config = dict(
    train_examples=203450,
    encoder_qk_norm=False,
    encoder_moe_every=2,
    encoder_layers=8,
    encoder_width=192,
    encoder_positions='learned',
    loss='l1',
    decoder_activation='elu',
    decoder_upsampling='pixel_shuffle',
    muon_scale='match_rms_adamw',
    adamw_lr_other_params=0.0011,
    lr_schedule='cosine',
)
Rows from block 4 of the encoder, named by matrix and row number. Rows with one number belong to one attention dimension. Each number is 500 + 25 x the weight over its row's rms, rounded and kept within 0 to 999. All counts start at 0. Numbers have three digits each. After the name is the row's rms in percent of the matrix's.
# q: attention query (encoder.blocks.4.attn.q.weight, 192x192), inputs 96-191
# k: attention key (encoder.blocks.4.attn.k.weight, 192x192), inputs 96-191
q.114 093:509492511492480502506479478482545488513436476501502514486487509470514508507520518504509538509520432503492505470525480494497480494526510471499488518501541457536491507487551458483469487464507498477490504522493500500538511544521514535484589507470461529528546493500481479434452501508502469504
q.115 094:506488513471510500504486480500476517445506494503504511564520499466545510520502504503500492432512498474519505504528534517484482523527501500564526517515537456433477502467489476511494495502497471466480477485512510458482496532466476499482485514435449482508505505484524509515520509493521498484
q.116 097:522504488467485518551534515527488491483427487509502511493514506480484489462515505457468500542493488447534463531541486506504487529426490479494522509510503461527496500508506460499533500466518430496489521493503476507487493495513489500487499463487538506524514487535523473496506496509489495449
q.117 093:506468470502447491510528504423525463517488490508504479500502458459515520518503517476449500555465483536496487471493519524545529483508523465492506491459528495514497559519517486521506498498506537498487502518499494535518482500468498517502513501567432491508498540501498502497466503509500492520
q.118 086:497467480509437516514486471466504526487501529518514476497500491482500492479490563500496500477499514525495502497499505535510527499441524491499506468462506547499497504440499527513508510491519518484466535504489555489444495477457495515464487509470504507507491510500504411551477502476501528510
q.119 084:495514528490486482529504497533500509441521537546534501482498456518498520478499490487521485516471490510485606479488558539494500505512497503494499526482544497489461505460511497488464497500449516467501499507515485530518488530488534555509485495486524443494445510427506496528497501490492496523
q.120 067:492489449516482495507485508486482511483509568500491519480504518575470497486499505558502476453453561490476503574474501497535497511501500512501461442504505530534467493536545501493482490501527507494505505499496540487497499491530513499517485476506503509532494509491495477499530518498500513533
q.121 101:458496529503495546529503514496493533498502507495468493512524495542502421511497504550491494433463513512517489516553496483534504524500491496497522451407498446496456513529496502515531508480503498500497502469492496485476493488502499477506488487436501517516551497500543508512566520472510508493
q.122 096:526516487520488525506499553470498529440467505495514524504524491537506503482483514490491502459487490466520504525473446535478499445504544520516467471477496541496498420497507511508488519478489462486473499468481547492520472500513559500473505518533556462502464514539508500524452471491487446484
q.123 085:480486472515500499497496507468500504500526476498457523474455526459505506534510496498502512478529521498514508504462492522488518441520500544520487511527501575536520488508559543520481504485489496537443471496499490506493516553489503470498528541515487490493493515492519528528509423499507485527
q.124 085:520530506494450518517556514459487504471502504507478490463549495493533494523499478485505481504477552517547493510484520492494508506497547523497515480522490479512494503520474525494517548517499543543473473483493504516500526500526492479500471483503455494509503511493543499521537522495508519487
q.125 087:533505513492502465465479497529456504520496539507480499521459543537515512487483525477486475456498504512504493577517551541492490498497532505515488484497501518472508491496457503508435483505502482470497461526500512499480506479501530457493511500490498531546419524496500453507518446503538439499
q.126 101:489500471531465499499509501481495478528488509515499442445487491524509503500460488499484516503466498499506496529497452485546491515499487490472546464497495477500487485520500485511474475489507511500483524552506501519517494494484498515422498469519474460505451517434501495488534476558499501509
q.127 065:486514489490482482495485506534508538503561529489503477499497435509484533487509495455490537491496497498501499485493505533503494470510526497488478466477510498456496510492500495534530496497504501496498526513502498508509498499490519503504511495460603504550469508498516507489474505440509493505
q.128 065:507476485537460509506445517471461523528510491506495497505521516524504500529510484503493446487465495518523528493542500496490501500491504461516501553502503485479501516504517484482485515490521490485490477441529495458499537436457495501478510485494472506501473501500498489496487505515523522475
q.129 058:445499494517499501561495506514526431509516503502449491493535518485496484506492498504533497506492492439491546541502490509488487486485456495471489488491506502512462502521505511575568462518518496506446503464501500533538440498462525500490508487485585454493537508506496504503511519528481505511
q.130 069:559494488507517525503490483429475449485526463544468506474535496531502503504491490499453505475460513459495517517523498501515496488472543498492505569512497431458565497492517459493491452510501524517491471425506503526505522470474458509486502495493484496493506503466473470515531470526518492495
q.131 074:515520489497525505518485506500532528500519500504463464530514517509472469467500488488525500481480501483507497501523552453502493509526517461478508473502488505512465479490500459483516409489468522524507507561502515499438503514521495486496472536461478507485482498503500508502493527521537479458
q.132 068:524477489479514575486529487539542505488502502518495504498500501499498509456492533495564480503513502555516502481474518509512514554528492502484486493500496479480479437507565503514460479532482470504512507419515500462493458478443494478499477500500492475517486484501502494547493493507482514552
q.133 076:500498423509492474527465509485501500500527513515490504528512438482480503470489488546478517488501495473497530497503522488505474489502531487508503512480507483531495501518444524512504483515485472464488537504541500467521496529483523521501514535488534467529536503495504479532488505451500482485
q.134 067:500488498499504528490509466515473504483523492475496519492474511444514509566506514488500466506498527536491454485479536507492528498518498456508497456490500495512528509502499546521508533475484505482514521501464499500468492500502489496494494492507478503443523493492532543497509485498501511503
q.135 076:492525490466502445479474487499500517533535486492470528486488458490499530503503497509452503472526535515500494480555477522487463548498516492495554541488501455516496526506498524500490499486487486446440519499506502467523504491494496507488494505498459518489517467529505497517483513503461528497
q.136 047:555498481501495472499494505540492493504503531499502492544488496500499480494485473591493470494489516512490507503506492497495478507533420470489499499500506546531510526499428488555484465483451472496492500499526515466539462497505508589471469474511511510503500502509519492493494512454496505508
q.137 075:497493497474524542477508463502498506515523503510523505502458519463458515423513503508443493495541500508508440488535511547500517516491521448495497503489500520490561496527494504515500518549510492504529493506473508448504504486437501521511491506500485501460479464525490512501499494529472500516
q.138 083:519520468507499457495487521535495517519486514486477502503535479483484501529488479484511474506487523486492540495510516526498506527504505482482486509487494509515456499477484455571494461489499451497525508513531516510488505472506497547495494437501454476518556503516517503495541549477487512487
q.139 075:452511536508499523499496494448507472492487426507508480487488506529511485500513480446491501494515504499492500550498513386493528501492540484478549538509507506500501486511497496488515515500494528507499502532482508541500534507502481526476505504485471504481484516424498526492505515510535498466
q.140 043:504530524539552494508482543500512507510494528554506442498499547552490435494501461499505480571500505481503504519553493498464477491415500501478504492553496494477504492502500495502488457507504499516496486483498506515530481495515500517490490503500500474494482558481470497485535482531498498438
q.141 057:499505502497521503503488501511522496516497480466480508500531556498554515558427523486551496483499532498497507512458523500506500496529517496521485494492498492478514454479490514491501497494482535518494459542499511516500493497559501509475530502493490507471491489486508509461497502457486505523
q.142 077:613511497539480478499517513503500555502500509543462475527481503523446463491521466562501497478491542527503506501558504477513494497490466489479506539485472511527515501458448498510520493497474500483498508491499510452502504504506459502470488493498507534534538485497494474486492504471504487491
q.143 077:525466504528520512489505486533500499478520500523496500500493502528523509491511468591542498499503517540505502520509490468479492511516460491496495498526494500566535571496491532494455482503475495500508512454472497518497528449507500509495489474510495505442489486489484499540496443448490487534
q.144 094:467507488502502500464499481534488565475505486527499510503500479496508506484520506500393502485502521516503483487525464486500454457500497501513514480494455456486476504506469513486499464512517493480473506495506499513495483463474548452497533466496464539451504523498501523527464518519508566491
q.145 081:495518474495510484473500449540511460532535528495502538500474565451500500505503537498505507534540505501497497500506457568531492489499503497505489455517466506506478480520512534474431505455524493500454507489506512472511453527476477484501490512495506474514485498498491501505503480497479523537
k.114 098:509475551471525500509515518497506504501512518503474527526514527474486473488499495477543505518485487493491475503475503477504532485517493494556474482526514480561525499499501505520441484494515498483517552427470510522503486484530553506544504508504493501526488572455480488469422509515458489528
k.115 102:549473490500524511550492500478470541490532489524500494520506530493511568516488524523441474476503488506557507481491478496466504487503498464556506509550510494435497474468545500501551465471515506483499488504506481457526485503500510505500500508514441487497545510524517512506493490491511500513
k.116 108:511506503530506489514509503502539482432503522530478500500539500493507488492507511485482452503501488492503528505508485503486482491476463487474499511491508487508523529467480440531461483461494477485512528483488490544480509493503501492510480546543527546474462547505489524503480425477503434530
k.117 091:437485492471497465499495510505536461502474456489479492502488498480527487538491514501464531504495516498495462486473496509515487401516495474518491479497479509500505501566509512520492506548447516500509500483502455543459482505500521464547484488513534523494529522505532473519487502522504528548
k.118 098:497501498505497538503471509502480500488509511497521488501467485497486501484492502494488493490483534518552515503522513502525507482433500456495500459456505556519510472490488512451492527500499466544500535543506513508483489496490478486506477500493487512485514464502511492551483506469511498515
k.119 085:459512495501471510497475498499491501488506504499510500437496487518500535492547474520494508499486535486565522497545520504528471474488496520507501512506484510449495489492498469477527471503461510484475538529512505501536482484503489497492510483512489503502535451460533470498495504455468503455
k.120 066:490508500473471470536492501509499450496492494510499501515486518527445509513511488523505476517493503491488500527504532456524508511461500490489498517487486525512449531497512492483501532501486508501510522495447542496511501502492508550509489497493501520483499484511492500500486505495574505501
k.121 100:481498520444470496513472513479531542500503524500500475504560498497505492515495487561497491505512494521499514520529530494512534500507541518482457485502485447486493499501462498459509487500555456558490500478468500475529494501500501494594510510487468499504503489514516509495481500455539489514
k.122 108:487550498541408534505496535502461489523516516478501524538503448498507495493497525497499477499466499484527524519545494503485496490501500499503489526496548502532496417514541478435534497498488504513463488517506532525540472493493503516494493500510499494523487495502496456505489478472482512486
k.123 092:502498498496498474495501499508495503511470461505467535521462506489540431521504524501514511493497496477465479490486506509488491454544496536526502499484496502529462396566555523478488534498498552500500520500490463534530515487513499534497440492501517523491505483496502501524500483499492545521
k.124 090:504515531500465507500433500489503490512498507510476499495550503466511534514494458524455487502495492513521490514541474499470505508505508566496530480537502524484519484511481478489500469494538501502517487510515486486527501535483468475498535490505455525496536501522510491479500526410577501474
k.125 088:497492487516480473503498521589478507506519499479450508475486516509496501468498536498495454513525499505499496498503567489503511498479548482508514501517500519501505485487505483428528524491505508490496474503442508568497486449515496496515457511504492491502481498551531471506524503491506500481
k.126 103:506508463496477470513479532499502502498484496477506487462487501490565525522503470511490519495485542548489488492481496491519489490496519498496484508491494511485500495503476484487482476497546489522507481549533451565497513512467426473466510487511557493480505504506526486522500525537533505527
k.127 067:454500519490494523477501526549500503503546501458508493500506408504494499490516504487469471506475505500537502537507506509513501473473477497476532491497467524525496470501501506495549501553479495540499600520500511548495512506514477487502488494518484478523501494484505505540505524489504502502
k.128 057:516493527542494504515507509497489506473505488489500512511496490470528502498494491456459486568426450503510563492524506509494503465476495486492484531502502490519512511522537499449561492537488502521471489451463506512550521450550504503450511507480475507525515501502507497551509499520513482509
k.129 056:491454494493503487496498542485519451496489497522500498508508512498497496506438534496500504498498499466377499537471477487503467519535560502471499505495545537500440565549479515596505504506522484539504543535508528503468512503452528500462523496511521486513462531497502498499475512503500496493
k.130 063:535474474493502506539496512430501492500506464548482491470498545521514507499506488504478500497498483500510489504537480481504508486471517482506501470493507503491533494484475490627493510496502506519496456496507520505501527499530456456494487513489496477490450494501450507515499474520517463473
k.131 068:513508497505498559557481510500491484494487484516494492501536507516499490469482503505489532466502516459514540534486469501490481562502562474484499483489496497509472500469489484494503480498500524514461475539499519485552482522525494486497514512553503499478490511474517454506499534496506462471
k.132 075:513494485491496470497509470485541520508499554546500532530511505531466539549499511499504494491482498501478506482493509504495461542533510485447427508499489474470432471497506496546441501521539501489495496495504502496535436491493482500567500483458501512500484503501490501539530530531510486491
k.133 074:487475492482497505497500481462493501481521469508514503503499491499531487473483515545507524523511515494493496513525474486501506487500500509498504499504491509537498517508473516490523510477502479500497427497515522510491489542499499496522500522481474524577539502503539461504457492499487464502
k.134 073:516527499501510524480493475523427492498494503478520482543493494484518514497509507511488488501497530529510489490510534521498499515507496427498499476475449471482507444508501531530474496470505497427497495473517511495520469543479472513502500540495503538417562545447514499507511492479507522496
k.135 084:523497480462504443495497461491512497514510463453503493500537460499565491504507498476433514497485456500499487497498513552500491590438463514509488517498495476529494531527512492514532549502506450493488479495483515507522506501523491489485526509522496524546514478500481500500554515481453500540
k.136 049:513506506509447463509499501464452513492503502480514495546469499515601504499492449511460497505478503488523499513512436497505468549505440498504506555491504529520455499504500525492555499490493511500442495474514546503514501499533518506508500499479501506496487511500500505532498506503471496519
k.137 080:482480505495492579473493511505499511513511493455506504500460503501500486481514491499467526490546500476524451426526519520490525485500503458496571451482489496513523475517513481516501471526549527500500479504504483484497508504483523495522524496454482516439520489496503486492557472506498506587
k.138 091:542507472488466411484497500510511475502501499493500500515496478501550498505543490489452496511481508501493531531496478537473487555475492477465469564465498486496456480489491490511514501474488426497499497484541528513517481528507500520500510500521518496532535522500511508492555584544479497465
k.139 078:510500503499494591504507513479501494487490470536498457477462556521484508474507500517553502504537532538498453510465509463500508487508491507500500493507508497500521491517515490462505494500541522462501478505479425499545485515503463496501502495494501503496497498471499507460501483483500481469
k.140 043:510502505507516524490458573497465497529474462499506499397495513490537510500493503502489513503507485502501516504483484499506490516502485518514501489520506567499507469503505485486550460500491498512498534523508497511476510498520500494499520497523517471541492517500484502503501494507486503489
k.141 060:504499473491499500537534459516498487488510448533497547483533525501497573512468482496504499500496515500524495556473498456515479492500574452501443503492505467491528449502495519495499502467504491498488484532493504559552508497486468503484505489505475471479553501486499499484538493498469491495
k.142 081:504536501566467482495489507509489538489505513477505513532488533518542462481517499517483500494470513475502502504527482498467479550478421505493492508498494521529499508471499535495516453492444532499509507497489522472538512500565501495513481498485486499557480497501502493506492504513467491499
k.143 069:479508527497503428501474426519433553549490517543509499512502522514503502493501486515523506489493537467501498516547558482509481492518484507510498480502505500511493499488481544516503520500503503509482495497487501516500568485577500500509459523480503469449478465500479488595504500542500519503
k.144 099:499495468501501507491501501480506500471494513469505455476506483502515541477497492455461502510480450480480494498526481511493521496482467520516507497493459504461487539496507525518514500546494491500492512491491537495460512491483488451472533492521421490522499484521529518507451499498507500513
k.145 083:534452499518531428499465499515506409570513506504506519470480506424489501555450549509456548480510459525508494436484495525499499497502493486506507515500504516516471480503509499518501502472483497499497583511514497484497516500486473496499472466475497493505502486528491543499500494499498494496