From a checkpoint of a small image VQ-VAE.
Model: 64-pixel images, encoder arch vit, encoder activation swiglu, encoder moe top_k, encoder layers 8, decoder norm batchnorm, decoder activation elu, decoder widths [32, 32, 64, 128].
Training: muon at rate 0.0052, 4500 steps, batches of 64.
Data: 203450 training examples, 1.4 epochs.
Rows from block 2 of the decoder of a small image VQ-VAE, named by matrix and row number. Rows with one number belong to one channel. Each number is 200 + 30 x the weight over its row's rms, rounded and kept within 0 to 999. All counts start at 0.
After each channel's rows are labels from the 100 images, of 14976, where the channel reaches its highest value: "colour at peak" is the nearest of a few named colours to the mean colour under the peak; "place" is the part of the image that holds the peak. Only what is clearly more common there than usual is listed. The data: regions of photos with short descriptions (Visual Genome). In brackets: how many of the 100.
# convs0: first 3x3 conv (decoder.mid.2.convs.0.weight, 128x128x3x3, each kernel summed), inputs 0-127
# convs1: second 3x3 conv (decoder.mid.2.convs.1.weight, 128x128x3x3, transposed, each kernel summed), outputs 0-127

convs0.41,145,199,217,196,187,237,166,126,219,196,166,182,176,170,217,97,194,196,158,212,172,218,224,177,211,226,141,149,182,233,153,193,196,159,165,208,197,184,141,202,198,194,189,244,185,199,208,155,139,175,205,208,185,188,181,203,132,218,183,200,232,168,192,208,175,236,169,173,183,230,235,192,197,153,248,199,203,202,128,210,191,175,218,207,223,119,212,205,153,188,180,188,230,232,203,170,189,220,212,221,193,172,229,154,227,162,186,221,174,187,204,199,145,218,241,219,175,222,195,164,201,182,228,204,182,183,204,145
convs1.41,182,183,237,221,173,178,176,217,175,134,169,226,199,182,135,243,187,189,183,192,180,180,175,191,144,163,255,218,205,174,202,200,225,260,230,165,108,187,207,193,246,201,179,176,197,232,184,219,185,243,203,227,188,168,161,194,179,226,224,240,240,229,180,196,231,212,237,178,248,179,200,179,156,245,251,159,231,239,191,203,212,165,174,202,180,229,149,180,244,191,165,167,203,185,189,186,203,191,206,171,249,241,152,251,226,198,197,159,187,227,234,190,198,201,190,179,173,185,149,163,240,195,170,209,245,159,223,217
colour at peak: black (43)
place: top left (41)

convs0.42,185,204,234,218,169,166,199,232,222,151,152,168,181,221,236,153,166,172,189,169,214,220,206,172,212,263,222,208,260,207,176,199,163,202,170,203,162,155,198,215,278,169,210,232,209,207,268,167,146,149,236,196,199,205,176,176,193,164,203,228,228,193,183,174,253,204,155,163,206,197,235,213,273,291,251,172,164,182,193,177,241,204,236,232,191,224,199,185,204,220,223,152,235,193,194,186,248,197,191,229,253,215,231,197,188,165,193,194,183,178,176,220,185,213,198,170,199,219,194,168,217,163,215,176,224,240,186,186
convs1.42,181,240,278,245,159,146,202,232,144,234,212,196,284,198,237,263,221,212,232,262,207,198,231,193,196,250,200,177,139,203,164,197,198,193,226,180,209,204,233,200,200,143,217,201,215,168,215,155,215,187,235,197,186,200,204,172,231,154,245,219,181,190,206,191,196,182,248,196,152,188,185,191,206,182,179,199,158,177,151,175,223,203,258,192,191,211,193,149,177,191,192,238,140,122,202,211,165,174,184,224,168,143,221,183,249,199,222,164,172,189,159,224,190,205,190,215,179,186,186,210,224,188,189,193,221,164,218,225
colour at peak: pink (39)
place: bottom right (33)

convs0.30,200,155,227,163,185,230,243,188,194,220,155,225,216,254,191,202,188,261,200,128,217,227,165,164,189,188,162,154,248,196,167,246,208,194,148,178,228,287,186,157,185,238,204,238,174,231,194,190,161,233,211,184,243,184,177,160,194,180,256,193,242,194,272,186,223,198,198,222,191,246,208,212,167,189,201,194,194,165,223,155,222,258,237,218,183,202,221,227,180,181,212,198,240,153,190,214,226,258,236,159,203,262,195,201,124,194,203,212,225,173,172,219,193,193,208,184,235,193,207,203,215,173,199,207,194,202,178,187
convs1.30,213,213,178,222,201,216,190,220,188,217,220,205,235,221,270,204,208,208,220,183,188,189,174,150,227,174,208,197,193,172,207,142,215,196,196,188,171,178,220,227,240,135,192,143,239,178,182,195,242,194,151,127,169,199,235,132,218,221,176,186,231,201,197,213,200,216,243,140,200,210,224,290,181,214,143,200,184,161,163,201,204,177,229,234,233,158,234,149,209,191,180,185,209,160,202,163,162,183,204,176,209,151,262,230,221,153,197,196,186,185,232,210,203,212,207,250,174,190,192,142,248,221,175,172,171,213,175,237
colour at peak: white (68); pink (28)
place: top right (34)

convs0.120,179,201,196,251,207,168,219,188,295,254,204,170,182,207,203,143,258,116,173,194,168,217,187,165,158,204,258,194,204,190,204,187,192,206,178,167,141,203,207,159,233,189,176,191,206,193,238,203,189,183,198,237,196,223,188,193,166,201,137,218,200,175,183,159,210,192,170,179,200,159,225,206,210,264,170,211,209,185,183,238,204,273,160,195,201,206,165,183,171,235,206,167,145,106,188,213,184,234,191,263,211,210,171,198,221,207,187,208,199,215,180,210,179,210,174,138,185,199,171,204,199,196,171,164,196,166,224,170
convs1.120,179,195,262,184,245,163,225,247,189,154,176,170,211,174,156,246,202,252,245,215,206,146,213,208,185,232,227,154,129,156,187,214,245,221,188,183,220,194,258,201,198,206,205,175,243,181,190,165,197,173,215,233,202,183,211,235,233,193,270,242,199,230,189,236,168,180,215,194,230,163,218,192,194,156,191,240,214,209,265,201,192,171,240,181,157,194,189,213,208,159,212,213,190,201,169,217,188,191,213,161,175,191,238,153,126,200,188,251,169,209,200,169,213,216,171,211,205,210,169,237,243,192,219,235,275,198,229,220
colour at peak: black (31)
place: top right (45)

convs0.86,182,258,190,222,228,161,221,194,194,271,298,196,208,181,192,196,193,150,220,240,183,200,220,215,211,234,168,210,233,245,225,176,196,177,243,199,203,169,193,195,182,195,198,162,207,193,237,176,242,175,149,214,188,209,184,190,220,205,162,163,207,220,188,218,167,197,214,186,175,224,187,181,215,190,252,169,239,166,168,226,193,251,205,172,197,212,171,193,188,221,209,184,154,113,232,221,244,190,162,195,226,128,276,201,152,147,216,190,176,222,219,225,187,244,217,251,156,213,200,226,237,203,187,196,244,236,179,190
convs1.86,242,225,180,192,231,183,192,275,194,199,126,195,182,198,175,239,214,215,189,210,228,176,177,197,146,146,254,184,185,172,201,200,189,185,181,199,252,235,209,204,175,215,169,202,202,233,168,211,206,194,187,231,191,142,207,180,244,222,241,230,166,222,193,233,208,172,168,207,152,124,188,193,185,192,180,204,232,209,214,231,190,187,193,225,173,225,245,159,241,213,276,233,215,248,160,167,164,204,260,168,175,228,163,153,191,256,181,186,188,291,194,183,196,180,199,187,207,165,182,168,226,208,206,167,240,196,197,200
colour at peak: black (84)
place: top left (33)

convs0.36,146,215,173,170,240,238,241,162,256,219,200,195,208,155,192,140,210,194,202,207,177,228,151,171,202,197,204,216,178,197,255,151,205,244,236,223,169,178,177,205,221,204,219,149,224,183,204,182,215,170,195,269,224,185,176,152,188,209,155,188,194,194,202,208,221,187,202,192,193,150,211,175,199,204,179,196,277,178,204,238,167,180,195,185,186,214,198,179,104,175,198,175,165,187,238,224,182,200,196,230,215,186,166,203,203,256,154,185,150,148,188,189,152,223,147,142,214,204,217,189,206,173,131,144,193,174,213,198
convs1.36,200,185,271,245,212,191,210,185,205,159,237,225,209,173,259,222,200,210,179,176,180,215,220,233,205,217,166,221,163,188,216,213,197,186,241,171,162,215,226,192,178,155,220,233,191,251,180,199,202,196,211,247,210,208,211,239,199,154,227,192,124,211,208,200,208,276,207,284,217,219,217,252,187,185,204,224,173,174,217,169,182,243,199,237,167,197,164,245,175,193,160,173,197,228,211,254,218,188,239,222,159,199,228,147,183,143,209,259,226,217,177,230,151,201,215,214,217,145,249,215,203,225,217,255,177,189,178,215
colour at peak: black (55)
place: bottom left (37)

convs0.35,177,147,198,200,183,164,227,151,222,224,231,182,202,213,237,172,130,186,205,185,161,178,185,247,236,226,208,198,204,167,166,232,196,180,171,185,175,198,158,196,216,175,224,139,181,190,171,207,192,253,192,195,205,257,158,132,210,197,222,229,225,173,130,215,192,188,185,235,215,200,242,224,179,228,201,258,175,262,202,222,211,151,211,160,118,142,235,240,186,166,163,204,231,208,157,243,224,207,191,200,193,255,199,189,217,186,232,220,153,184,238,171,178,216,205,198,209,203,208,148,182,170,216,209,208,165,216,171
convs1.35,241,206,176,191,245,213,196,250,211,204,163,184,200,177,140,166,183,199,231,191,240,243,194,211,175,175,269,208,201,164,160,163,203,235,224,228,232,186,190,202,176,273,154,224,179,211,180,196,234,168,153,179,229,162,204,240,151,163,216,170,154,166,194,193,199,225,183,143,160,246,147,159,211,180,190,232,153,185,215,158,191,169,210,225,169,212,140,139,187,249,239,192,188,199,205,145,156,151,219,188,186,238,165,190,192,225,216,175,162,217,221,228,227,171,224,194,171,186,207,225,193,197,215,192,176,165,198,176
colour at peak: grey (82)
place: bottom right (60)

convs0.60,144,217,224,236,189,205,209,177,227,204,244,271,194,166,215,180,237,212,172,169,196,181,164,208,173,212,232,258,165,239,196,231,182,197,224,197,212,183,170,198,183,216,193,205,208,245,190,218,213,225,211,189,241,214,192,233,196,223,224,210,240,213,246,215,195,199,241,181,213,186,171,167,153,188,196,167,202,102,195,176,195,237,195,271,186,212,241,174,159,218,253,180,196,192,204,200,189,215,224,172,250,219,175,198,227,275,208,160,232,168,175,188,155,215,146,111,214,168,139,203,235,206,173,195,202,207,206,251
convs1.60,254,216,181,160,200,227,174,205,223,221,179,157,211,226,203,194,159,188,229,197,198,195,202,171,257,211,179,156,189,176,193,117,236,198,181,182,126,222,206,197,268,192,271,188,214,152,167,179,204,200,178,229,164,176,172,199,220,215,212,189,199,181,223,204,150,205,234,202,169,205,176,247,236,194,170,178,183,213,181,198,177,202,219,200,248,197,175,202,182,202,196,192,186,249,194,204,206,214,152,239,170,191,240,212,202,123,158,174,169,182,209,219,257,226,242,251,247,232,259,214,145,195,213,189,153,158,171,159
colour at peak: brown (60); black (37)
place: top left (50)

convs0.114,183,226,244,225,190,234,208,146,234,151,204,192,220,253,198,187,158,206,172,187,156,247,176,216,214,186,176,201,199,180,177,203,218,195,164,189,238,219,182,213,234,183,194,243,185,166,191,182,201,211,201,197,224,199,206,188,211,200,234,192,224,182,202,213,235,211,206,215,134,215,241,289,161,214,219,172,214,165,189,242,182,147,182,203,239,178,269,220,202,186,205,161,188,210,155,190,222,193,227,300,197,192,170,204,199,126,205,220,158,170,215,220,136,195,206,239,175,193,235,173,186,165,224,226,142,232,271,192
convs1.114,229,170,240,261,168,182,232,235,180,193,178,219,170,121,136,238,205,189,202,228,225,204,182,187,188,250,214,250,158,259,197,189,148,201,189,203,185,170,215,185,178,230,182,195,188,203,193,163,212,231,218,231,206,225,192,251,153,163,213,197,136,194,205,183,184,204,230,197,231,200,155,200,203,172,218,197,182,193,245,150,196,223,250,211,159,235,137,189,176,223,184,237,215,211,212,181,152,210,207,131,199,209,182,185,193,237,162,217,209,256,191,177,264,162,199,188,213,182,174,246,235,234,184,216,200,146,147,201
colour at peak: grey (66)
place: top left (34)

convs0.45,208,176,153,220,219,207,228,205,283,192,247,186,212,185,193,209,212,149,202,154,186,235,196,233,227,225,225,150,210,226,210,206,170,261,209,213,183,175,192,210,210,194,194,205,174,211,214,144,188,162,209,158,229,173,169,161,203,177,218,186,237,173,230,194,215,218,162,210,169,195,197,203,185,230,202,227,225,208,213,139,184,203,202,200,157,169,212,190,203,212,221,205,212,177,248,213,183,178,122,187,106,211,204,213,152,235,227,200,212,187,282,204,135,204,199,202,155,124,260,213,177,204,196,178,189,134,221,188
convs1.45,183,155,241,214,161,197,199,159,249,206,196,203,211,204,190,200,161,194,233,251,241,169,214,174,227,183,141,283,179,190,225,172,211,168,176,179,198,161,231,251,236,222,244,144,208,191,168,206,175,236,192,241,188,200,195,245,199,226,208,167,204,192,198,244,139,192,215,207,292,219,194,240,130,159,214,184,187,210,187,205,161,143,226,245,195,213,182,243,190,197,165,195,184,216,230,263,240,195,205,175,218,215,201,191,179,166,200,171,169,206,170,201,217,267,166,191,234,219,162,190,211,186,196,231,212,220,196,231
colour at peak: brown (64)
place: top centre (25)

convs0.50,148,244,170,251,211,186,218,222,215,213,195,206,220,180,209,154,216,178,215,207,232,223,146,136,169,205,208,237,243,197,233,138,196,233,209,202,154,180,152,189,178,186,188,214,179,207,216,197,179,210,177,159,238,177,188,180,187,211,170,151,117,178,206,215,216,198,202,191,175,187,188,208,202,182,184,185,219,130,195,197,199,169,209,190,136,245,217,158,190,211,169,184,199,208,217,233,190,189,197,197,230,210,188,248,187,215,182,191,161,186,193,210,112,216,112,178,216,177,231,215,235,174,122,135,218,179,217,244
convs1.50,223,198,218,253,248,220,176,158,196,196,261,193,178,224,241,262,152,224,182,177,161,212,212,248,199,181,170,163,197,190,194,195,193,168,227,225,202,209,194,206,233,188,247,233,210,167,202,186,169,196,206,269,207,188,187,256,186,138,163,186,214,221,189,208,182,300,218,244,217,178,224,278,226,154,205,233,149,181,226,196,208,225,201,200,193,184,153,220,189,161,196,177,227,213,230,232,229,194,195,244,206,193,213,154,208,171,210,209,136,182,202,207,190,204,189,218,212,184,274,214,192,216,239,240,151,208,196,160
colour at peak: brown (76)
place: bottom right (37)

convs0.8,121,178,231,160,223,170,201,178,256,206,165,215,222,159,177,184,199,211,204,175,188,222,162,195,195,237,197,180,222,243,201,211,199,187,176,228,201,200,121,153,194,172,206,160,217,213,153,218,208,181,176,201,206,189,210,213,214,203,210,210,238,205,196,177,219,209,164,221,210,178,211,197,156,278,175,193,150,238,136,205,192,180,216,163,173,130,213,262,214,237,240,170,213,194,187,291,244,197,192,201,203,257,214,126,231,205,230,205,181,212,203,174,148,198,203,161,229,219,231,196,239,178,154,215,183,217,206,221
convs1.8,221,167,200,193,207,184,188,221,210,187,150,219,181,252,178,204,203,159,272,172,258,204,178,214,198,184,230,174,193,216,204,222,222,229,196,118,181,198,215,196,209,194,178,181,219,186,196,215,170,210,138,170,164,161,188,203,204,248,211,157,232,201,216,295,230,206,204,202,176,201,191,127,174,194,183,244,201,203,102,183,202,200,181,171,209,159,174,187,230,189,213,204,229,178,200,114,160,214,219,181,205,191,171,206,164,191,225,158,191,200,212,181,194,254,213,185,170,181,157,202,186,181,221,213,291,183,207,174
colour at peak: pink (26)
place: top right (45)

convs0.75,205,205,183,272,185,237,234,175,224,244,254,206,237,142,184,172,206,143,182,205,199,195,205,183,174,195,231,238,144,208,212,245,199,204,191,208,213,199,159,175,183,215,189,221,217,195,268,225,238,216,217,218,163,226,146,178,189,217,203,187,195,216,236,179,158,158,232,171,229,108,202,204,198,187,149,163,198,144,184,180,160,231,184,215,232,184,184,180,261,218,214,192,169,179,194,159,184,182,190,159,208,208,181,276,230,181,160,188,218,179,227,222,158,216,141,191,185,173,201,231,237,245,196,165,200,179,189,239
convs1.75,178,212,181,130,197,167,159,202,184,120,164,200,176,205,184,191,233,251,228,194,168,160,175,207,220,196,186,166,253,161,170,184,197,229,240,124,160,195,213,216,230,194,208,138,201,214,168,212,192,196,214,226,203,210,199,217,233,198,211,209,225,171,163,236,231,248,213,197,165,267,213,153,200,214,273,188,209,211,201,222,218,173,240,197,206,201,176,266,216,189,240,198,204,182,218,220,217,211,115,209,236,222,196,193,208,161,208,159,191,203,152,171,201,252,270,202,227,203,189,206,151,159,192,182,236,193,202,181
colour at peak: brown (61)
place: bottom right (38)

convs0.14,158,228,166,214,180,210,224,206,232,178,249,207,195,219,175,132,187,204,123,183,213,223,168,135,208,219,227,213,212,203,173,191,209,211,217,209,175,229,185,208,184,181,172,195,105,212,197,227,183,229,231,189,223,179,215,158,209,230,208,197,156,174,199,193,183,159,228,159,202,194,141,241,227,244,170,197,189,247,200,206,178,192,179,190,111,219,192,211,170,208,230,198,209,244,208,168,198,182,180,206,211,186,219,243,263,236,218,163,172,143,207,198,181,188,182,117,220,191,209,244,182,201,140,145,187,198,243,207
convs1.14,203,177,185,212,264,195,187,201,189,187,225,235,184,149,218,210,175,167,199,235,195,193,199,288,223,205,205,212,152,246,207,174,148,210,231,199,194,193,167,217,174,217,212,243,229,218,224,172,203,236,181,211,230,227,199,203,192,200,247,177,242,239,176,239,283,266,222,163,203,179,269,249,203,237,237,174,197,158,189,246,224,213,235,200,214,238,168,188,188,216,162,205,214,216,169,265,170,188,212,224,192,249,255,201,151,175,186,197,182,200,211,199,157,196,171,236,138,197,181,201,236,187,196,183,144,187,225,216
colour at peak: black (89)
place: top left (36)